A small image classifier, trained from scratch: widths [96, 192, 384], adamw at rate 0.0012.
Rows from block 4 of a small image classifier, named by matrix and row number. Rows with one number belong to one neuron. Each number is 128 + 24 x the weight over its row's rms, rounded and kept within 0 to 255. All counts start at 0. Numbers have three digits each. After the name is the row's rms in percent of the matrix's.
After each neuron's rows are labels from the 100 images, of 14848, where the neuron reaches its highest value: "responds to" is what is common among them; "colour at peak" is the nearest of a few named colours to the mean colour under the peak. Only what is clearly more common there than usual is listed. The data: telescope images of galaxies (Galaxy Zoo DECaLS). In brackets: how many of the 100, against the usual share in percent.
# fc1: MLP up (model.blocks.4.mlp.fc1.weight, 768x192), inputs 96-191
# fc2: MLP down (model.blocks.4.mlp.fc2.weight, 192x768, transposed), outputs 96-191

fc1.398 093:130121110152137113090144177168123147109104138127108128108160130076098140144088126146134140164115173144115151173141105158116122144102128158167137144154125123086125114161137111123168174175113127191144133164143093145136091138127123131081091091141084136099129110129153113101143108119104111160
fc2.398 091:123211140150172142159137142152163131144133152115093114174123127125138167113142107154128098139176106107150137147142153089147135137128110114103139117116198149157127111142136149108133114121130169135113073075134081138135114112124137096120138108116074124149100128117113159091150147108137150122
responds to: roundness: round (42 vs 20.3)
colour at peak: brown (34 vs 12.5)

fc1.115 112:089160148122120113124180124095169094138122128094178117125160100120138131111164142072135111123149108108138110151094132113132129125111164111168125097058106140125131101141134138135111143165118135130076176108161081161117100136068107177125121114175121112123104153141194149130117075127092111155
fc2.115 106:102066137166109144122166100076072115132110128141124150146181140160136124120118145100147139103094112148153130146095160105131140115094161137144129108122112123187107115104140149166128160138100166134158122106135130129126155123120113092160179133154099096148161099134142143098092162155109112151
responds to: edge-on disk: no (53 vs 24.7)
colour at peak: brown (58 vs 12.5)

fc1.459 109:140106095165113075123133132158124101089141144148115154156123169110119119124118125139161150127144155149160135131114134152147124079129159115085080150125106123079132156103143109129109134120073099130145133138142146162153138158126159123106121128135142120153086148140120167134140145092091179155
fc2.459 100:095145159164153147126109150052166097105126111112108099126111136144141126105149158153133089155141137123163105134143147101102116092165148121115114091125146149190115134088120131142144140124160136145128113142103092133107122131122165168107153125097120144156131188126099101156137164079177155127
responds to: shape: featured or disk (65 vs 30.5); edge-on disk: no (57 vs 24.7); spiral arms: yes (47 vs 18.8)
colour at peak: brown (40 vs 12.5)

fc1.569 103:134114143105124130144133141157121121133147152145150126128156159109119110125119132133110193130129133083139119106167126160129154134133091174117140112110122128169161108108116133096106125108125140124113146178146125109129147111114131197115131115121125085107115088156173140177108112146116111144
fc2.569 098:122169092128099130139116138110120150132140093123102140116135087115100115111120105116136127147100179106095125120102173072127127147128135103135147143133133099165131102105117082094156115161145134110091107102128113131146142116176111131142112142163124111162159167106103145103150129147137145123
responds to: roundness: cigar-shaped (25 vs 8.1)
colour at peak: grey (33 vs 6.1)

fc1.372 107:138112151124102115127139109170120120094166142147086170105110110147087165155157153131113127107131117139094090152128113134136121116092144130142117127131173124133161134151107115155138134121102172119123111113115104149156142074120143125118106159175121095128060122141156134103138138111109134161
fc2.372 109:120157118147094108116144185147107117142146147151139119103157095054162086177106122117121149167148177195142111087162159120107129139129121112168127115108143112146160152132096129103124149132090102176121157120113139126119129117131111117110140153156141099125114155118163116116132135111111141121
responds to: shape: featured or disk (61 vs 30.5); edge-on disk: no (54 vs 24.7); spiral arms: yes (41 vs 18.8)
colour at peak: brown (32 vs 12.5)

fc1.728 107:124120126133163168139125106103152111094106171122130145142110107135120102144100098120082130121121113118119132100175148139088117145101141112155133150060162109148142164145102109125119077129124175114131162144110119162114088140073126135095111126099141118132133067132171149125126120111141114126
fc2.728 106:165137186141132115120143103094124158150130123118123131145120133099107130148127104129115127109134125123093118114095150136127072088142150129134114136137141118140125106108154097088144085100097126107111087143105116111134084145129133172128134154138110121156104155173142154162154168122173103103
responds to: roundness: cigar-shaped (29 vs 8.1)
colour at peak: brown (35 vs 12.5)

fc1.594 099:114125121149189104155075104134137144130090125163129109142133094130143178110117118143112141126084158113139096125133163149155131130110156129124097145153096167166136129107118170103120124102121150121095137117125148123129133088181126119112115141141109084125131182122132128101128106097095115115
fc2.594 102:137135110123130157085101140118150137160091122122136129064135099110096113149156135142111129135143155130128125125146088136152119098147176109154155134162136112116140139112125129133137124137100148108124125155151131137122150110161129133060099089139116102116096100116108130127172106140137142141
responds to: edge-on disk: no (50 vs 24.7); spiral arms: yes (40 vs 18.8)
colour at peak: brown (40 vs 12.5)

fc1.753 096:131135151157115087102104161144139123126105168094136106128138145116121143115086136113119142125098108120087148117155162140136113128086128147166112165161116122100104168129140130132109151154115130140119120174125137162146151163122086141156146138129132143142118109142102151126166109135124168142
fc2.753 110:166116108114122114122146125129095084147144115153139109114117094152147103144132153110128072134129133152146080123137114050124107089163064146085144155127127130082154157107107107135081120103128126109130120097131146143109121120153114152130121163082106153091141163134107143087105116111111121132
responds to: roundness: round (62 vs 20.3)
colour at peak: brown (30 vs 12.5)

fc1.658 110:141130173124106139109089104200156142142153115124122153126097123151132142099087128091112128113123117128146135126135095118118158118166149146112056132098123110154106091121181106146129121137140125146140161089124180105158181105098166139092146183113138121093159148098121123149111155172107120165
fc2.658 106:122132116146155133140128125141141138141119118149121138083102084161171142125165103120160106097134147111179150125112118076109111122167145073122095127129162180110114117115133108116116120186109140130127071160129122108144123120154165131132099151153114113127143152129113147144161128129131116154
responds to: roundness: cigar-shaped (31 vs 8.1)
colour at peak: brown (50 vs 12.5)

fc1.382 114:125160121148091142088128138147140115155097127130139143169132138129144126121107129158138134164104101142165147095139127122153187159166170104127090138099166127108135168103144085143145104106070130158180105121132140142112113119129112142093125137112126152168105099128113152135090109135133164147
fc2.382 111:089130150145149155154168116089134089163136151083106094119131168140133136153116135116098124130117166150133095090143110116123134115142132151070129138159114162150114112152113133141159119151122147131188154112143084119096106154189119134146100105141115144151148171121115140115134119131122081150
responds to: edge-on disk: yes (26 vs 5.2)
colour at peak: brown (30 vs 12.5)

fc1.53 103:088145132181107183145139135122159117149115105110181111121157081124138157109136153104150093138148102117172086141122149144136154139142128095157126144110127120144063089119124129137066119126099143116114148167088142109122127109134127165147147167162104151109135144149120143158124115131131159090
fc2.53 103:092118139126147127142125117126130151090150123092125112106133153113125167150131116131140124136135152133081144135118143129126124134101136140117133072167125109120127114096115128119130156109084168085110089150120105137117154160109142142153136130105121146109148125107137121110103154100116126116
responds to: spiral arms: yes (39 vs 18.8)
colour at peak: brown (33 vs 12.5)

fc1.12 096:120138099143179123146122139121143130114080147137107109118135111111142146094093113101134117132109154134157082129128162147126143152144153097145153106123137141148121113153112112173145153142115132164150135094165133155154105119108125149161119135129087137137133136090146105147144123130112174125
fc2.12 100:088143092114125141118129161124163127141141158108126139154115112104140157132134113133119113126092132070133084140144078113075114153123098095117172133121135090146110136104124102126102157144082143071144132131123104172117112144121126128112130104168135092126108138120118124118134119133117164109
responds to: roundness: cigar-shaped (32 vs 8.1)
colour at peak: brown (36 vs 12.5)

fc1.60 096:115164138140137144106111168137129129155088094117090128132119131124131168104149165093138154090154089120161125130095158156099174160151139131095069144100117120123149118137160107185100132096101147107108087149122130135150162157139122155137102094132139098116127139133149149095105115140131139118
fc2.60 107:138108106127161144122128083160150133106123119114121115156089131128112092130164123103083166146127105095112150113133130138112093140100136067136165158121177138136139113094125125116158145106089096080160124126132152131109145081136142129076075132111130130129149113137124107117141132167171117112
responds to: roundness: cigar-shaped (27 vs 8.1)
colour at peak: brown (33 vs 12.5)

fc1.371 113:116133073138098166130136152147117139107163126125149106139145159076110126134135137108126110157113152110167125130157098141108168148153140164088162122140163125124088127092086107130119121142141176115087151146115106138145078118160136127100155141131096119123127147126145121134167151128091165129
fc2.371 114:105116147144121099137132171127137142111181107143112143130130143149131084139135157144138144152091124159131113110128129135079149139115122144128113121121117094153132107086107092120092158087135153141076140073123112107111132117077136148131144110139090072137132156126177120119106146148159143081
responds to: shape: featured or disk (60 vs 30.5); bulge size: small (26 vs 7.2)
colour at peak: brown (40 vs 12.5)

fc1.754 108:141133147129105171120122137130146138116151149110128110148157140119151148097122156149102122119128058107163122090143142135137121135112136103155152173139144102172127127107128122131089181130098082123133140108120147137163100099175089135087086111154108110139085156146143114079170112079122069155
fc2.754 101:143093110125127192098145118117119113125125130140123110114151123155108148129088124137142130143101127131097134114149149100129100139097175150145151182130116128099151141133111090126113182162111160120119100143115123127183160148107118121150091120142110097112105147114145108155114135170137166135
responds to: shape: featured or disk (60 vs 30.5); bar: no (30 vs 12.9)
colour at peak: brown (33 vs 12.5)

fc1.136 092:152097189182107110135141160133138138144137132170146084119113138116137145145129110084133157167109126151112098121127087134149129100151119098165103109127157142108115114111144156132103083111134134109077091162130122132183103132091172135147154135156152141153123118142121107151174129124149153152
fc2.136 099:145184120111131153133085126124132134140126125153135055099075121151139132152161143151133145143126155149119123110149121097094118169173208114111127136151126143140153149133111091147113110178126116115134106121110122134159104106162116107133097143093078130094116134163116093137169189143114132159
responds to: roundness: round (44 vs 20.3)
colour at peak: brown (74 vs 12.5)

fc1.435 108:106111162145144134120172157106134154107151140111132160133120123104112102129107090113142138144157146114204137133157119114107177135133128113156094124135148156155121142130124142087127112127147138109166148070149153129130133111077138169085117153123144109082097077118112110154110137090107126128
fc2.435 110:153127088123155105124158136157121141134117094141114089104135106117154098090155117117134095101115154114124113127118112112132134147141116078110155166076117163089114108132181125134109077140144136129125099126132097148131108115151106133074113133168106178089167084115112154098114090160138131141
responds to: edge-on disk: yes (34 vs 5.2); roundness: cigar-shaped (28 vs 8.1)
colour at peak: grey (38 vs 6.1)

fc1.432 102:150139132148152116140157119114125104116112164137162134112102092147116147104098157136104105150112165144125175154072136088133124114120151134150134112140178137113093129106137080139097114135133092130099145095135116156098128099100146139142147143149160105167137160114113130122132157154111113127
fc2.432 100:126136073111118089157108106156135119120110126136082157136147107165126128084121140147144146145136119158100097141187146121132133098085144092132157124114147155147168146141103165142103156123132119079146124126133121099150145122127096096106116135133100128088137113117101113119082130153112105099
responds to: roundness: round (48 vs 20.3)
colour at peak: brown (54 vs 12.5)

fc1.34 101:139157113114108139145156150111146124126109133145105129163130101105123155148119111104130115163133114166153138094133161119150167174120141126095149084114138125129113121130097119140098138126080119144182173134120114185145139137109121195143112101162096130151149154120135118117147108147136147103
fc2.34 104:090125141130103122087127142116137100146208161192121135147119149151119152108149097128082133144145144105121098113144126112113136147087154142158135131099099092167117128111139154109130129119140107120111126129115124157143124104148135096136177131166142113148142126148147117169153132144141118085
responds to: roundness: cigar-shaped (29 vs 8.1)
colour at peak: brown (38 vs 12.5)

fc1.302 100:061162113111135099131106105119100098094083153125117162122101124116117150102096132102129122116095146123114121142137126125163135088123139130144147118144137163140175130132142136142113136126170077177139147129138097155155097138129128126174087117132162144132061151111145156145156112120130169145
fc2.302 096:109142107163149076135136114123142177088169119097105120138122129143101149119117097127162157130169118104115134141127131126155171114129126092129138128138096125155125113071130120149083139096132132143166122116147196134126132142114090073123154151136162176140163118125128163126121117136122120153
responds to: roundness: round (41 vs 20.3)
colour at peak: brown (45 vs 12.5)

fc1.69 094:118078127084108153175128108127149146105170124128126105143124115165133169110121162125132147166143166099130098121129098137144129110131089098124103140123141105151129126120124113123119098137124153123137087135164120098138143103098115160068158111138090104168113075128151150137138165100151119126
fc2.69 095:148158112110145113114135155091116122108144091128113109117112128119145102122152104115147111113083140141092131122114092101137116126137130136095115108092127128134176132166098109104153163129139108119103160176149136139089090113136081118166148110102158199127128116099109132143108158156125186140
responds to: shape: featured or disk (72 vs 30.5); edge-on disk: no (65 vs 24.7); spiral arms: yes (52 vs 18.8)
colour at peak: brown (30 vs 12.5)

fc1.597 101:148180137125131133122157137111111137111124101140158143098133137129119122141114167096126134129178093118141095114096119124125138149128210113128112118137130113130117144112124103139136116159128157136132117121131104147095116149088144091101104178182131091120112132150130112087176134107118093113
fc2.597 100:099129124122146124125110104152101184144126132137103160132164134156127110108099134132150151127115153087134138135120155129112149093120127127179168126155133126165167104053098122124152130149140153151122109147129127132139135138105135133112152163146118126112127125132134167064156132107073162128
responds to: edge-on disk: no (50 vs 24.7); spiral arms: yes (40 vs 18.8)
colour at peak: brown (51 vs 12.5)

fc1.611 098:133117145105139135138090130137134148108127108149128105139132065102153095191084161184112126149138123129129152131138145109174109115162100083138104128139112127111124130147124097114116178106082129140116124088128092129099156126122143163191109149164120139131120130150094112109118118110155162130
fc2.611 094:121063137125134134127112136134142116104136137083105097145150128125099108159102108141118144136159145107130128121152128160135152123133132146120122112166117075105108168146146135148136118144125112149119150088150098166156158120130130119145110111077119155109080148106116145156098112120138101115
responds to: roundness: round (41 vs 20.3)
colour at peak: brown (45 vs 12.5)

fc1.263 103:121122120176144126133099121151148106112073159177175124099136093082093107095124129172134157157111138100118077192145126126097121164141121131147143100137130115152123143099121114144103098118108125170119122153135102164123098134115152143144115121152134084138130147135120159128157157114170141122
fc2.263 112:084157106114115115139075090144142149134113076147104141134141139178102179122149162117137139099151150134120097107172081078120134135088128147116128135145130117136137133165135135152141156106139147082144092092143125122154131109133144138090145141134137129104128113129158156114169132101129158144
responds to: roundness: round (54 vs 20.3)
colour at peak: brown (79 vs 12.5)

fc1.361 103:085120140134141127156182103128132131156127128148123122138083138175110104140138136146091133178104100139125106119106122124145121096124096121148141146141100135138144120113111127126063100174130128134101088182113132154160110153097198145150115130093097110124179120137115114137126119082193150145
fc2.361 102:142130167112111119129091168170090125143115162148133163133083150155116134135126100109105132124138146145139130145130114158121110143100102159113113119140094122097135153150125124152190143118128114127141134125151113133143087097108141155134073088168117190077095101085106164143161172097113115123
responds to: spiral winding: tight (27 vs 6.8)
colour at peak: brown (34 vs 12.5)