A small image classifier, trained from scratch.
Data: 22083 training examples, 149.5 epochs.
Rows from block 3 of a small image classifier, named by matrix and row number. Rows with one number within an expert belong to one neuron, the router's apart. Each number is 500 + 50 x the weight over its row's rms, rounded and kept within 0 to 999. All counts start at 0. Numbers have three digits each.
Before each expert's rows are labels from the 100 images, of 14848, where the router gives the expert most weight on average: "place" is the part of the image that holds the peak. Only what is clearly more common there than usual is listed. The data: telescope images of galaxies (Galaxy Zoo DECaLS).
# router: slot weights (model.blocks.3.mlp.router.weight, 8x96), inputs 0-95
# up: expert up (model.blocks.3.mlp.up, 4x192x96), inputs 0-95
# down: expert down (model.blocks.3.mlp.down, 4x96x192, transposed), outputs 0-95

# expert 3
place: bottom left
router.6:496540579525435546502508525500494459528502518501538464567407587514517462536494591513513469419571458505589424506512606524453523489466509466461434409611379541517440575510488510520473408442490496433572441549574521551511505478498550550464450549415551422488488619497479528481433509484505449500
router.7:467559534513443486504483570465483557486560500455519432572372562523477452608539495503565537406484515478596427536481631420487573517506553552483434454574387526515484547496527478584468429467488480457531489573509526542471496481529529459459376451442573484481485566498481561495448505458494500494
up.29:492536550518491556507526530470446416465448478439479495452430491561522447475545577462491516561504460494567421534452499564439596514437505522452563548424521513509512573473493550432506514543555549344478527491471496578518501498579472543527369551530527548566465436421472605509401500519465539553
down.29:538522486552538434459458449523505490401538537580491476543521493533554521464485439503484530459539547478585460410507493500465489472503411570466471561536415404475440467513490439526524598619528511578597453434557480532557369514422475381406491445561462469453529457479505489503481505529505484507
up.30:479466675534447493559484494527488484556549541507555502489534544493483430488574524474494490514458553553415542453591523576531515347497605501473470581612553565508506480588484521521482582547476521535515502425520515542504527496535442530480457526526466533556538509492504476442573611426456461510
down.30:508517556538451575477560589528416499395504493608429588509476446438495524482497518525574482443516512492494428478599462575460492511510462496534503554550407476512489488542487581483473550513462596532454567411394508497360522501467467501557542424487546523531513408569480540472538562517516544495
up.31:558521463485502446511446516393491431454506534554481501467501402553582567548439501483547445499455536488500536450451464414541448528554459460439458457405487556493517559594491496472397555431562501525443429473543442509511541566499455548480549446404430446441532436539563602498547502480457421469
down.31:510483533467462518503527521454579463473415484588500436533631500523470523556402443476517481501455538495479477497499482496600505533399519468519416480605431475509544455465527595482449527515521544386402471546437501571442457494511453483516423472482513598509517580418467521577545499551469579544
up.32:540416453583410433424376596564478556498482386507478483536450502526391472558509518528525527501481547611515477493542559443496460513570522543577476430433562480509500536558527461456553432524522555519479540568471514472499547476457484498467462547478554578398541432510471553484448460558469519451
down.32:527489532575540456463480339538520493552440500559454479545587470488380454531480432503480593537508444510467552451561536591506449442493472591565457521499472535506524506569560425424421516530460564520502494554491478614530560480530534401484469411563496474526521520495398479513457474472491526497
up.33:548461552452436557522548490531491504439486539538474431510484572507564510476558548568490508573547536470445437448436539475520462354508461482400499533490447481531496553472469498433547584516444540459455661395446446577446496547489511513498508573468555486517511487517535444418449555516578537434
down.33:451464517514480513529429599434523410480462493579487544529583547394531553550534455486552457563427552519564507639425440450585549450438516460465448549596513516452500569479513521489499461519513613467538511451480526421464466566552484564509518524462539488462512536481449547518436535517477595554
up.34:482493488498444540471496513572474495441542387477518439496518528474449427545518448580488523529515391496521450577547554481533516499491396445466444521539629548504495455437611557494538469537440430549573508490498511561446554565529465525515477449531592483562397467448418450598561467510483540503
down.34:555426507546472485510390440511459501552481416408544566589433527575491474467502463431471520570492543441470533466574589543501525442523549524561419403514493543525432422470531428557514579468478579451456568580554480485455553490519612484516466497460435445511505459436554534431521505496516527524
up.35:480522629463586462521428424514504527437555566552463464515555528485551494486452548623499548480479519517523492401546535529455421494535422483412508529522452537495443569554466514480472434589488534499496489437499466543539418525442514497460445580416594500473644485491450474488571445458509505530
down.35:427465518533554572470471457610484470422512478625472603490438473553517526574487472511448551489457522521431430559458599437463517517547470457564417507486424502551533542533475450555543525523465522461492452546405426456542597507478479502529427488469547480471546568477589565472557520412461495542

# expert 0
place: top centre
router.0:537491447406570565451523485503581454418477486569517505450501436549531554426488376614447514572467510532482558432525414519542510546549474426542496489471551404450525484416459545396525494494537533543452494546526441487513597442455491552519547455600529515409486514565507492537475514447537495469
router.1:448449570421563470579616429485516525435482455458515504435477592478504510438486504423536464541546535408437515551575483493528404431510481594545479413441546562503495429536447526545473511571453487482511530466514489503485395560518413542465586536433430531554524472512521542438493566495575515493
up.29:527594436520440448520444500484519470446546615436535504456501463554489489430466453502541412529569528498556454411462573562577546512500577438442516489465532471441509511451565522485501566568501453490450492513614486468498515542576543568451417564545553461597506537474499496443514613415443480515
down.29:469492579535487538499532505425502595460422474494582454448493500450595482481439441359543503517466466588517417415470529503555467498479533386567559515544449507530493452524432444589464510457469543504536522513566589513503511496434454538493560574429483472523519502487603401538499470414494477506
up.30:479461536487479525447355516395423507430523527567461530502463434536469451557486503567522483522554538609508589456531464478460552521561493513559547485460548476496551410503518456599516502494549382480452562478513513434521542551556465521483364487475514496499444394524452422466496545521445487559
down.30:485479542593545423574531555489590483409458419509527457512544537402501456489496462490461535616428565419483487434520469555497570442458420494447503508597465537523544404461605479514425493557429506507516533533460504525490443484499462515565472445536500495598545509510534456514495622563456497507
up.31:537500506507457429481516455498441634523492535504600505550419542544526517520438513474435554355628420518564462530547532528449450489563489484536485494445479437476486397429509521499564499461588463497522484587527501491572509515568518513370546481526488541581525510397511486517504480468470503448
down.31:433554534513459494476471451513416415444480440492442464489504419588410605455453568569427397372530515598504476511460473434555451519517512452490493540488499510519472445467528553465464552413530513456467512528420492557630462565498492508493460526519418522521537524539553537449551499532522544426
up.32:449440588476428443379415446593466446408546453579427463538493508407499489516538526512457441531451489513499466546405497450480556508506585567511437463541440470477421570455496533520490567491534499551544456508528509432453400512529498418542498492531596504510520499476520471504524464404422539562
down.32:473521479497487516590515502548591534592491437429448429506432438423483442408482520435481503496520450491517570577479548572538398526457492571472512473510516514486399399568553531502526543406504498479461519510498530365513470562509448474448495476483535462420556533544532468474584432583574528519
up.33:410453435499538535542501489472470466506498494498527457499529445555477549488539455416475457492483527561436587469553492591610500472549512507500536429445540434457518515411506423434422455451474553457442524480402399569568485503363476494566519483472423415557518484554463436433506462531468488564
down.33:510514540502549464502548580521406520490483496503638585505578457438459518529574525544516442503502491473416541486450508470503473485429437482448586477449466463577527555452486401538534499527510511516462526488535492454546570479629510493497523480498543535553486549461610463516539621411367497463
up.34:427418472457502453484421513524473488438565526446463511564529515595488501451582447464536456548497544469462405434497470491494510506599472529559591453466562487517532462518520432532463458465531491512558644434505460594520542536439427530510454566465547543575524388483458531592416494512495542527
down.34:507481496530562486524517543490530571466476432462482582494598559462492448456589455474456493496532479481411526472443544521476475434440514512451537479522451483449435504460489470501512505468468517528526463412504509512541446529540512547511512529462460533583533402455585369510538740521449524537
up.35:572471527514498499519484427536469450532480381445496535516533509495590500426465506559454620571521381566505372527507512570459475502529478532451569498540442519562479505411478557509436508565467583513492389488481486497508455475550485608503499525606459507465512624510487505467527513539467555542
down.35:446445494416483552568533558461517555478544451551487508470469494521470503550460519569461503522582528514449483523545447489533441562488523519547504421492445485388477486526458429520459408501372518552528603514415498533437470502536418481409481561411569525470448595461556400517524475537590472546

# expert 1
place: middle right
router.2:557524431557505452515424518515428512564496524481434535542588503523525525515545529420433516504496513522520559500440445525560504568469481506485645525581576463551455508521542446512512572456432530434543483519527458436461513472432444388517417541553460466481499384523399485549575492510492572595
router.3:584504463585523538546501504439425550511494446507469501552619545520515503555532521476458551466553481478498452501482499548547507419461464453438566535551530423513439546553519463428488505489476562458584501475511438513405505432464449459543444631573492399521456425466510501617534547537559585561
up.29:461577578528471519506549535476449453500541500489499540524584558489433509455463471476512494620516572485468505559499424516436511578468541539529471484569508381522493513509440561435621442445542530519579438372492418456486460455448511488533510363508521482503565382521496499498535482486512428490
down.29:431510528574489519521521467557412408470496540429445465472470472435521440621481437500497511556455447431521486576580506474411507532517451469526464531466444562508433405530547453441558444570499486500487494391520472583544515559496569507482518551481587562513605516473524519485484518592412575513
up.30:494480582531562597499516598581509488456485451561473459520474458505562522475546485606483562456514511459482444493548550579596502593506456527490600506444515432559540581399585475500408451550533507601527496499444475508521466518553450530490476526385529531533585532530552482436474522463568475475
down.30:549457470500573501488468435526491501491515452441524528573516483563583551563551488456490528544564463501388504507491470555442556430490506556655473501467472505461626498505361517580523555481559509488366456500492537574468432505485452445395511529546535478556498454560527456491503477521498486566
up.31:492597556504460599513458461452440479469544391495622485470553526536412456480447483535481480462532599588490445494526447485524508502471549500509488429506541525511492476477483511561587433525578580446535487426486496470529573492474486466422570366583459476543514497419443561537552516575471551527
down.31:451488520473518433547500526650566556508503503520577455440529535433429498489549460462532491585426529459504497484555486478474485406416416505465578460466489547473481467536571454382463418525498517430501462442533540478491425536432476493500475457579450539438537501560463439620527496492522487609
up.32:497534516537482504524508481579506536436548524512478429495519496543514462595560539512370494608611454492506476515467483446496595490505513419356488406431574434436459458509518455499567531505516498495549481415575509458522524452535413503507542538482419526566517581515570465501556495537594525469
down.32:529488501482582373555434440413461556494466489494525508501424437435532542476451474499491525590509456553559427470568464437532569476409450405486481506447574510469459555475490550420480523481496537504370502469572534397477542459502460495496580464550512521449505490474481526583493617450432518495
up.33:476625531541489504473508460532522544575506479483524451579517435504438447490513488514402489464503478428551464484604516489424396498445501528533386488431506462476598488521559464460439584497572487425526429492559509549526493369553551534536514459583562459516441495425520530454447431527547524501
down.33:516438491482533530469604520551531485518485503446590516513488484436523522556450510472479484510512574585586476548434539481465453482469510418465551621545418404500588435563536482483425469517458405413502406511563483540470498477457488560518500493479502443545567604504487535382401492559514504510
up.34:500536498495560404506496583411588472584421469485476506529513597513470532427589444484581516489486458505473574450553468496510482552430466482440542482464485488567528508465568469376504541556558511494433522543536450431505571463462509458494502615593589555498444493522539572570506503490471595532
down.34:469512540406509552477490599490461481509541475524463502490564416551578570549501537486443446361509434498562343479472572496550495575550527452469510448490511506457474519474585517512469460437476460469461476447498492494502587492503426390501493386466466487404598467504457523500519487533455558540
up.35:531438525512567481500574489395518547475503539502517551443463520529508494454545492500498442535543534588532565483514388443477482404453563441475496494502467432513409599483514499362499494499486535495489481545602532640550496454559509468410538553521598487432570510459479539463468436454491571518
down.35:521577466548399541471613567518447581517477552520433468488469484517519513504518463470515512480494371511496465553548469539544395469386497427500463543437476498549467542566573509509477433542411504536446508537425465497567491484464486425473489461434413562514334531489535490524478480441543497524

# expert 2
place: bottom left
router.4:479500543580466563487441489524478371555528550511438538563470571486536392501503519562575488438474500433512481555409527557459517516535635505391430586616541561521512444514584431582525504512494443514520463432434544515490541516552546474484469538521494450473525572422519461520478533517515511519
router.5:486479574537477393496489517456527541555469444493486494537442516424457419543562526525578521589429500484454511502504584479494501569637619535434502556487477584489557446444582455552483511468477400531530449428477504480543437507574536513510476485436537434532491586492516411484502506399444500467
up.29:542544497458539451463480483520482508469590494475579445488568461546470448541534481512531571465444541553511404487562531554569537410530477492526445552542435350579559496603506454513386456515427553453476526512567548522595508554460540516429542392444490490510524546505547465505433443500487523455
down.29:553399488437582510539463530434505429550543490448471484515470456468590489445557475461456513566606442520456606470536539440445618583583471536482439483488487467473538461512464558383496480550489481508510566496484560451448544467566442525428397466493443557574540497510463476483530478422530538504
up.30:550396508487460612511479401513572472502504484595541540559498524512482475522476519481485597480397446516514410428412578452513504480475531444445450606499427478433506527523510463565560541487542524573487412482482548504490547557470479483524434453571432434465512456457495567415593516480531501434
down.30:549467547445514477543580480563557537500562576556522504428504520626431491402470396457519448557480559524416443488484549576543461508407471517472435391525496621474473458455459544499553527494470528525503514547524562555462475514536444476514562549479436437438377487536453466524537456511519509526
up.31:440582518459464436472478571480511484408395524473433405500534459483507513369533407498527435435519467475511500499452522519432416418463568512581473549540452481483455455453491490540494462518511495447547523524502562424594492522551561500532501514515545673488452499505480433595518433500475483513
down.31:532566614540532517554549466464518467475479431446473524520458469539446493602458525467446517524484451417464515447485494562473471508504444485465487454497613489441336523524509527607511490556482616460571476562481509551433509451560435449444491458547514563522569472432558508490452463409563536492
up.32:457539475495569524560517579504496524424420493586499549459617545483536499512457499441543504521522505463495523432466607426541526523487592475571495508447494477487483410574501498466540454556489568532380514529546524437423537533510511482443548532441560610485520498418517409456565545518516527378
down.32:511549551563477527444465519535508509487521496496481385550491498578500518481536518494540546556554549502489492410578454455567523511468455392457501564516431459499551458348614529561535468463611536452573564522530389570475500486562460491485542484545426489444559490493488552612526524501469491549
up.33:454541494421503524541555504497545501506511468482482545554469512448485612482454394498487450484467500577622525459565425605558535518510440557479501482478554473473543530421517548526593385466424460469502506514509489529545509503451508444469561484550483535601627495422521495502502540478361499435
down.33:494595542548546445508538427488445494479430595476434538445556452535578481508463454544423445544475495548457544461521466619362559509471432479534459482514550543537464518450565527473435570530572443483520478485532495581609571454472515537450588599514494448521498542500490473458505418526557502504
up.34:537644482497479379472483403542491431518522482511439503535456519471457493510444470507493516523485428577517504431508544474493447560523519462535495530480405489573577497548576497518452475516506433573474485547551504506579424500569653529535509451520454520512424419550464513456526491442364549490
down.34:574456503459470485476535504437376402527488452493396565504571471424437496440506576396455518499497420553529521484554553569506466507450518454581518532503514516481520503503455529518561490562506537541574488437458410504482502505567593537476511486464549502417422538467536468464413470553553640490
up.35:574583473482490504535471480488572576422578460511549492448490564485530494512517467503465462578504496419524534575416491493534502503435462447532472567450616536533513495529517423442499545478446490604402419520442531507457412442446564537480499539550484546562460550493640516504512449511400566463
down.35:468503511454530509447601626585499571516522476407489613607511559464407471489503517451483424521501550523454543427447444478524455430504468464595439556475560499448506505488477444521515558502408459561394463489504497478514503484485525537510463512531477471542471504519439585556484501632425549530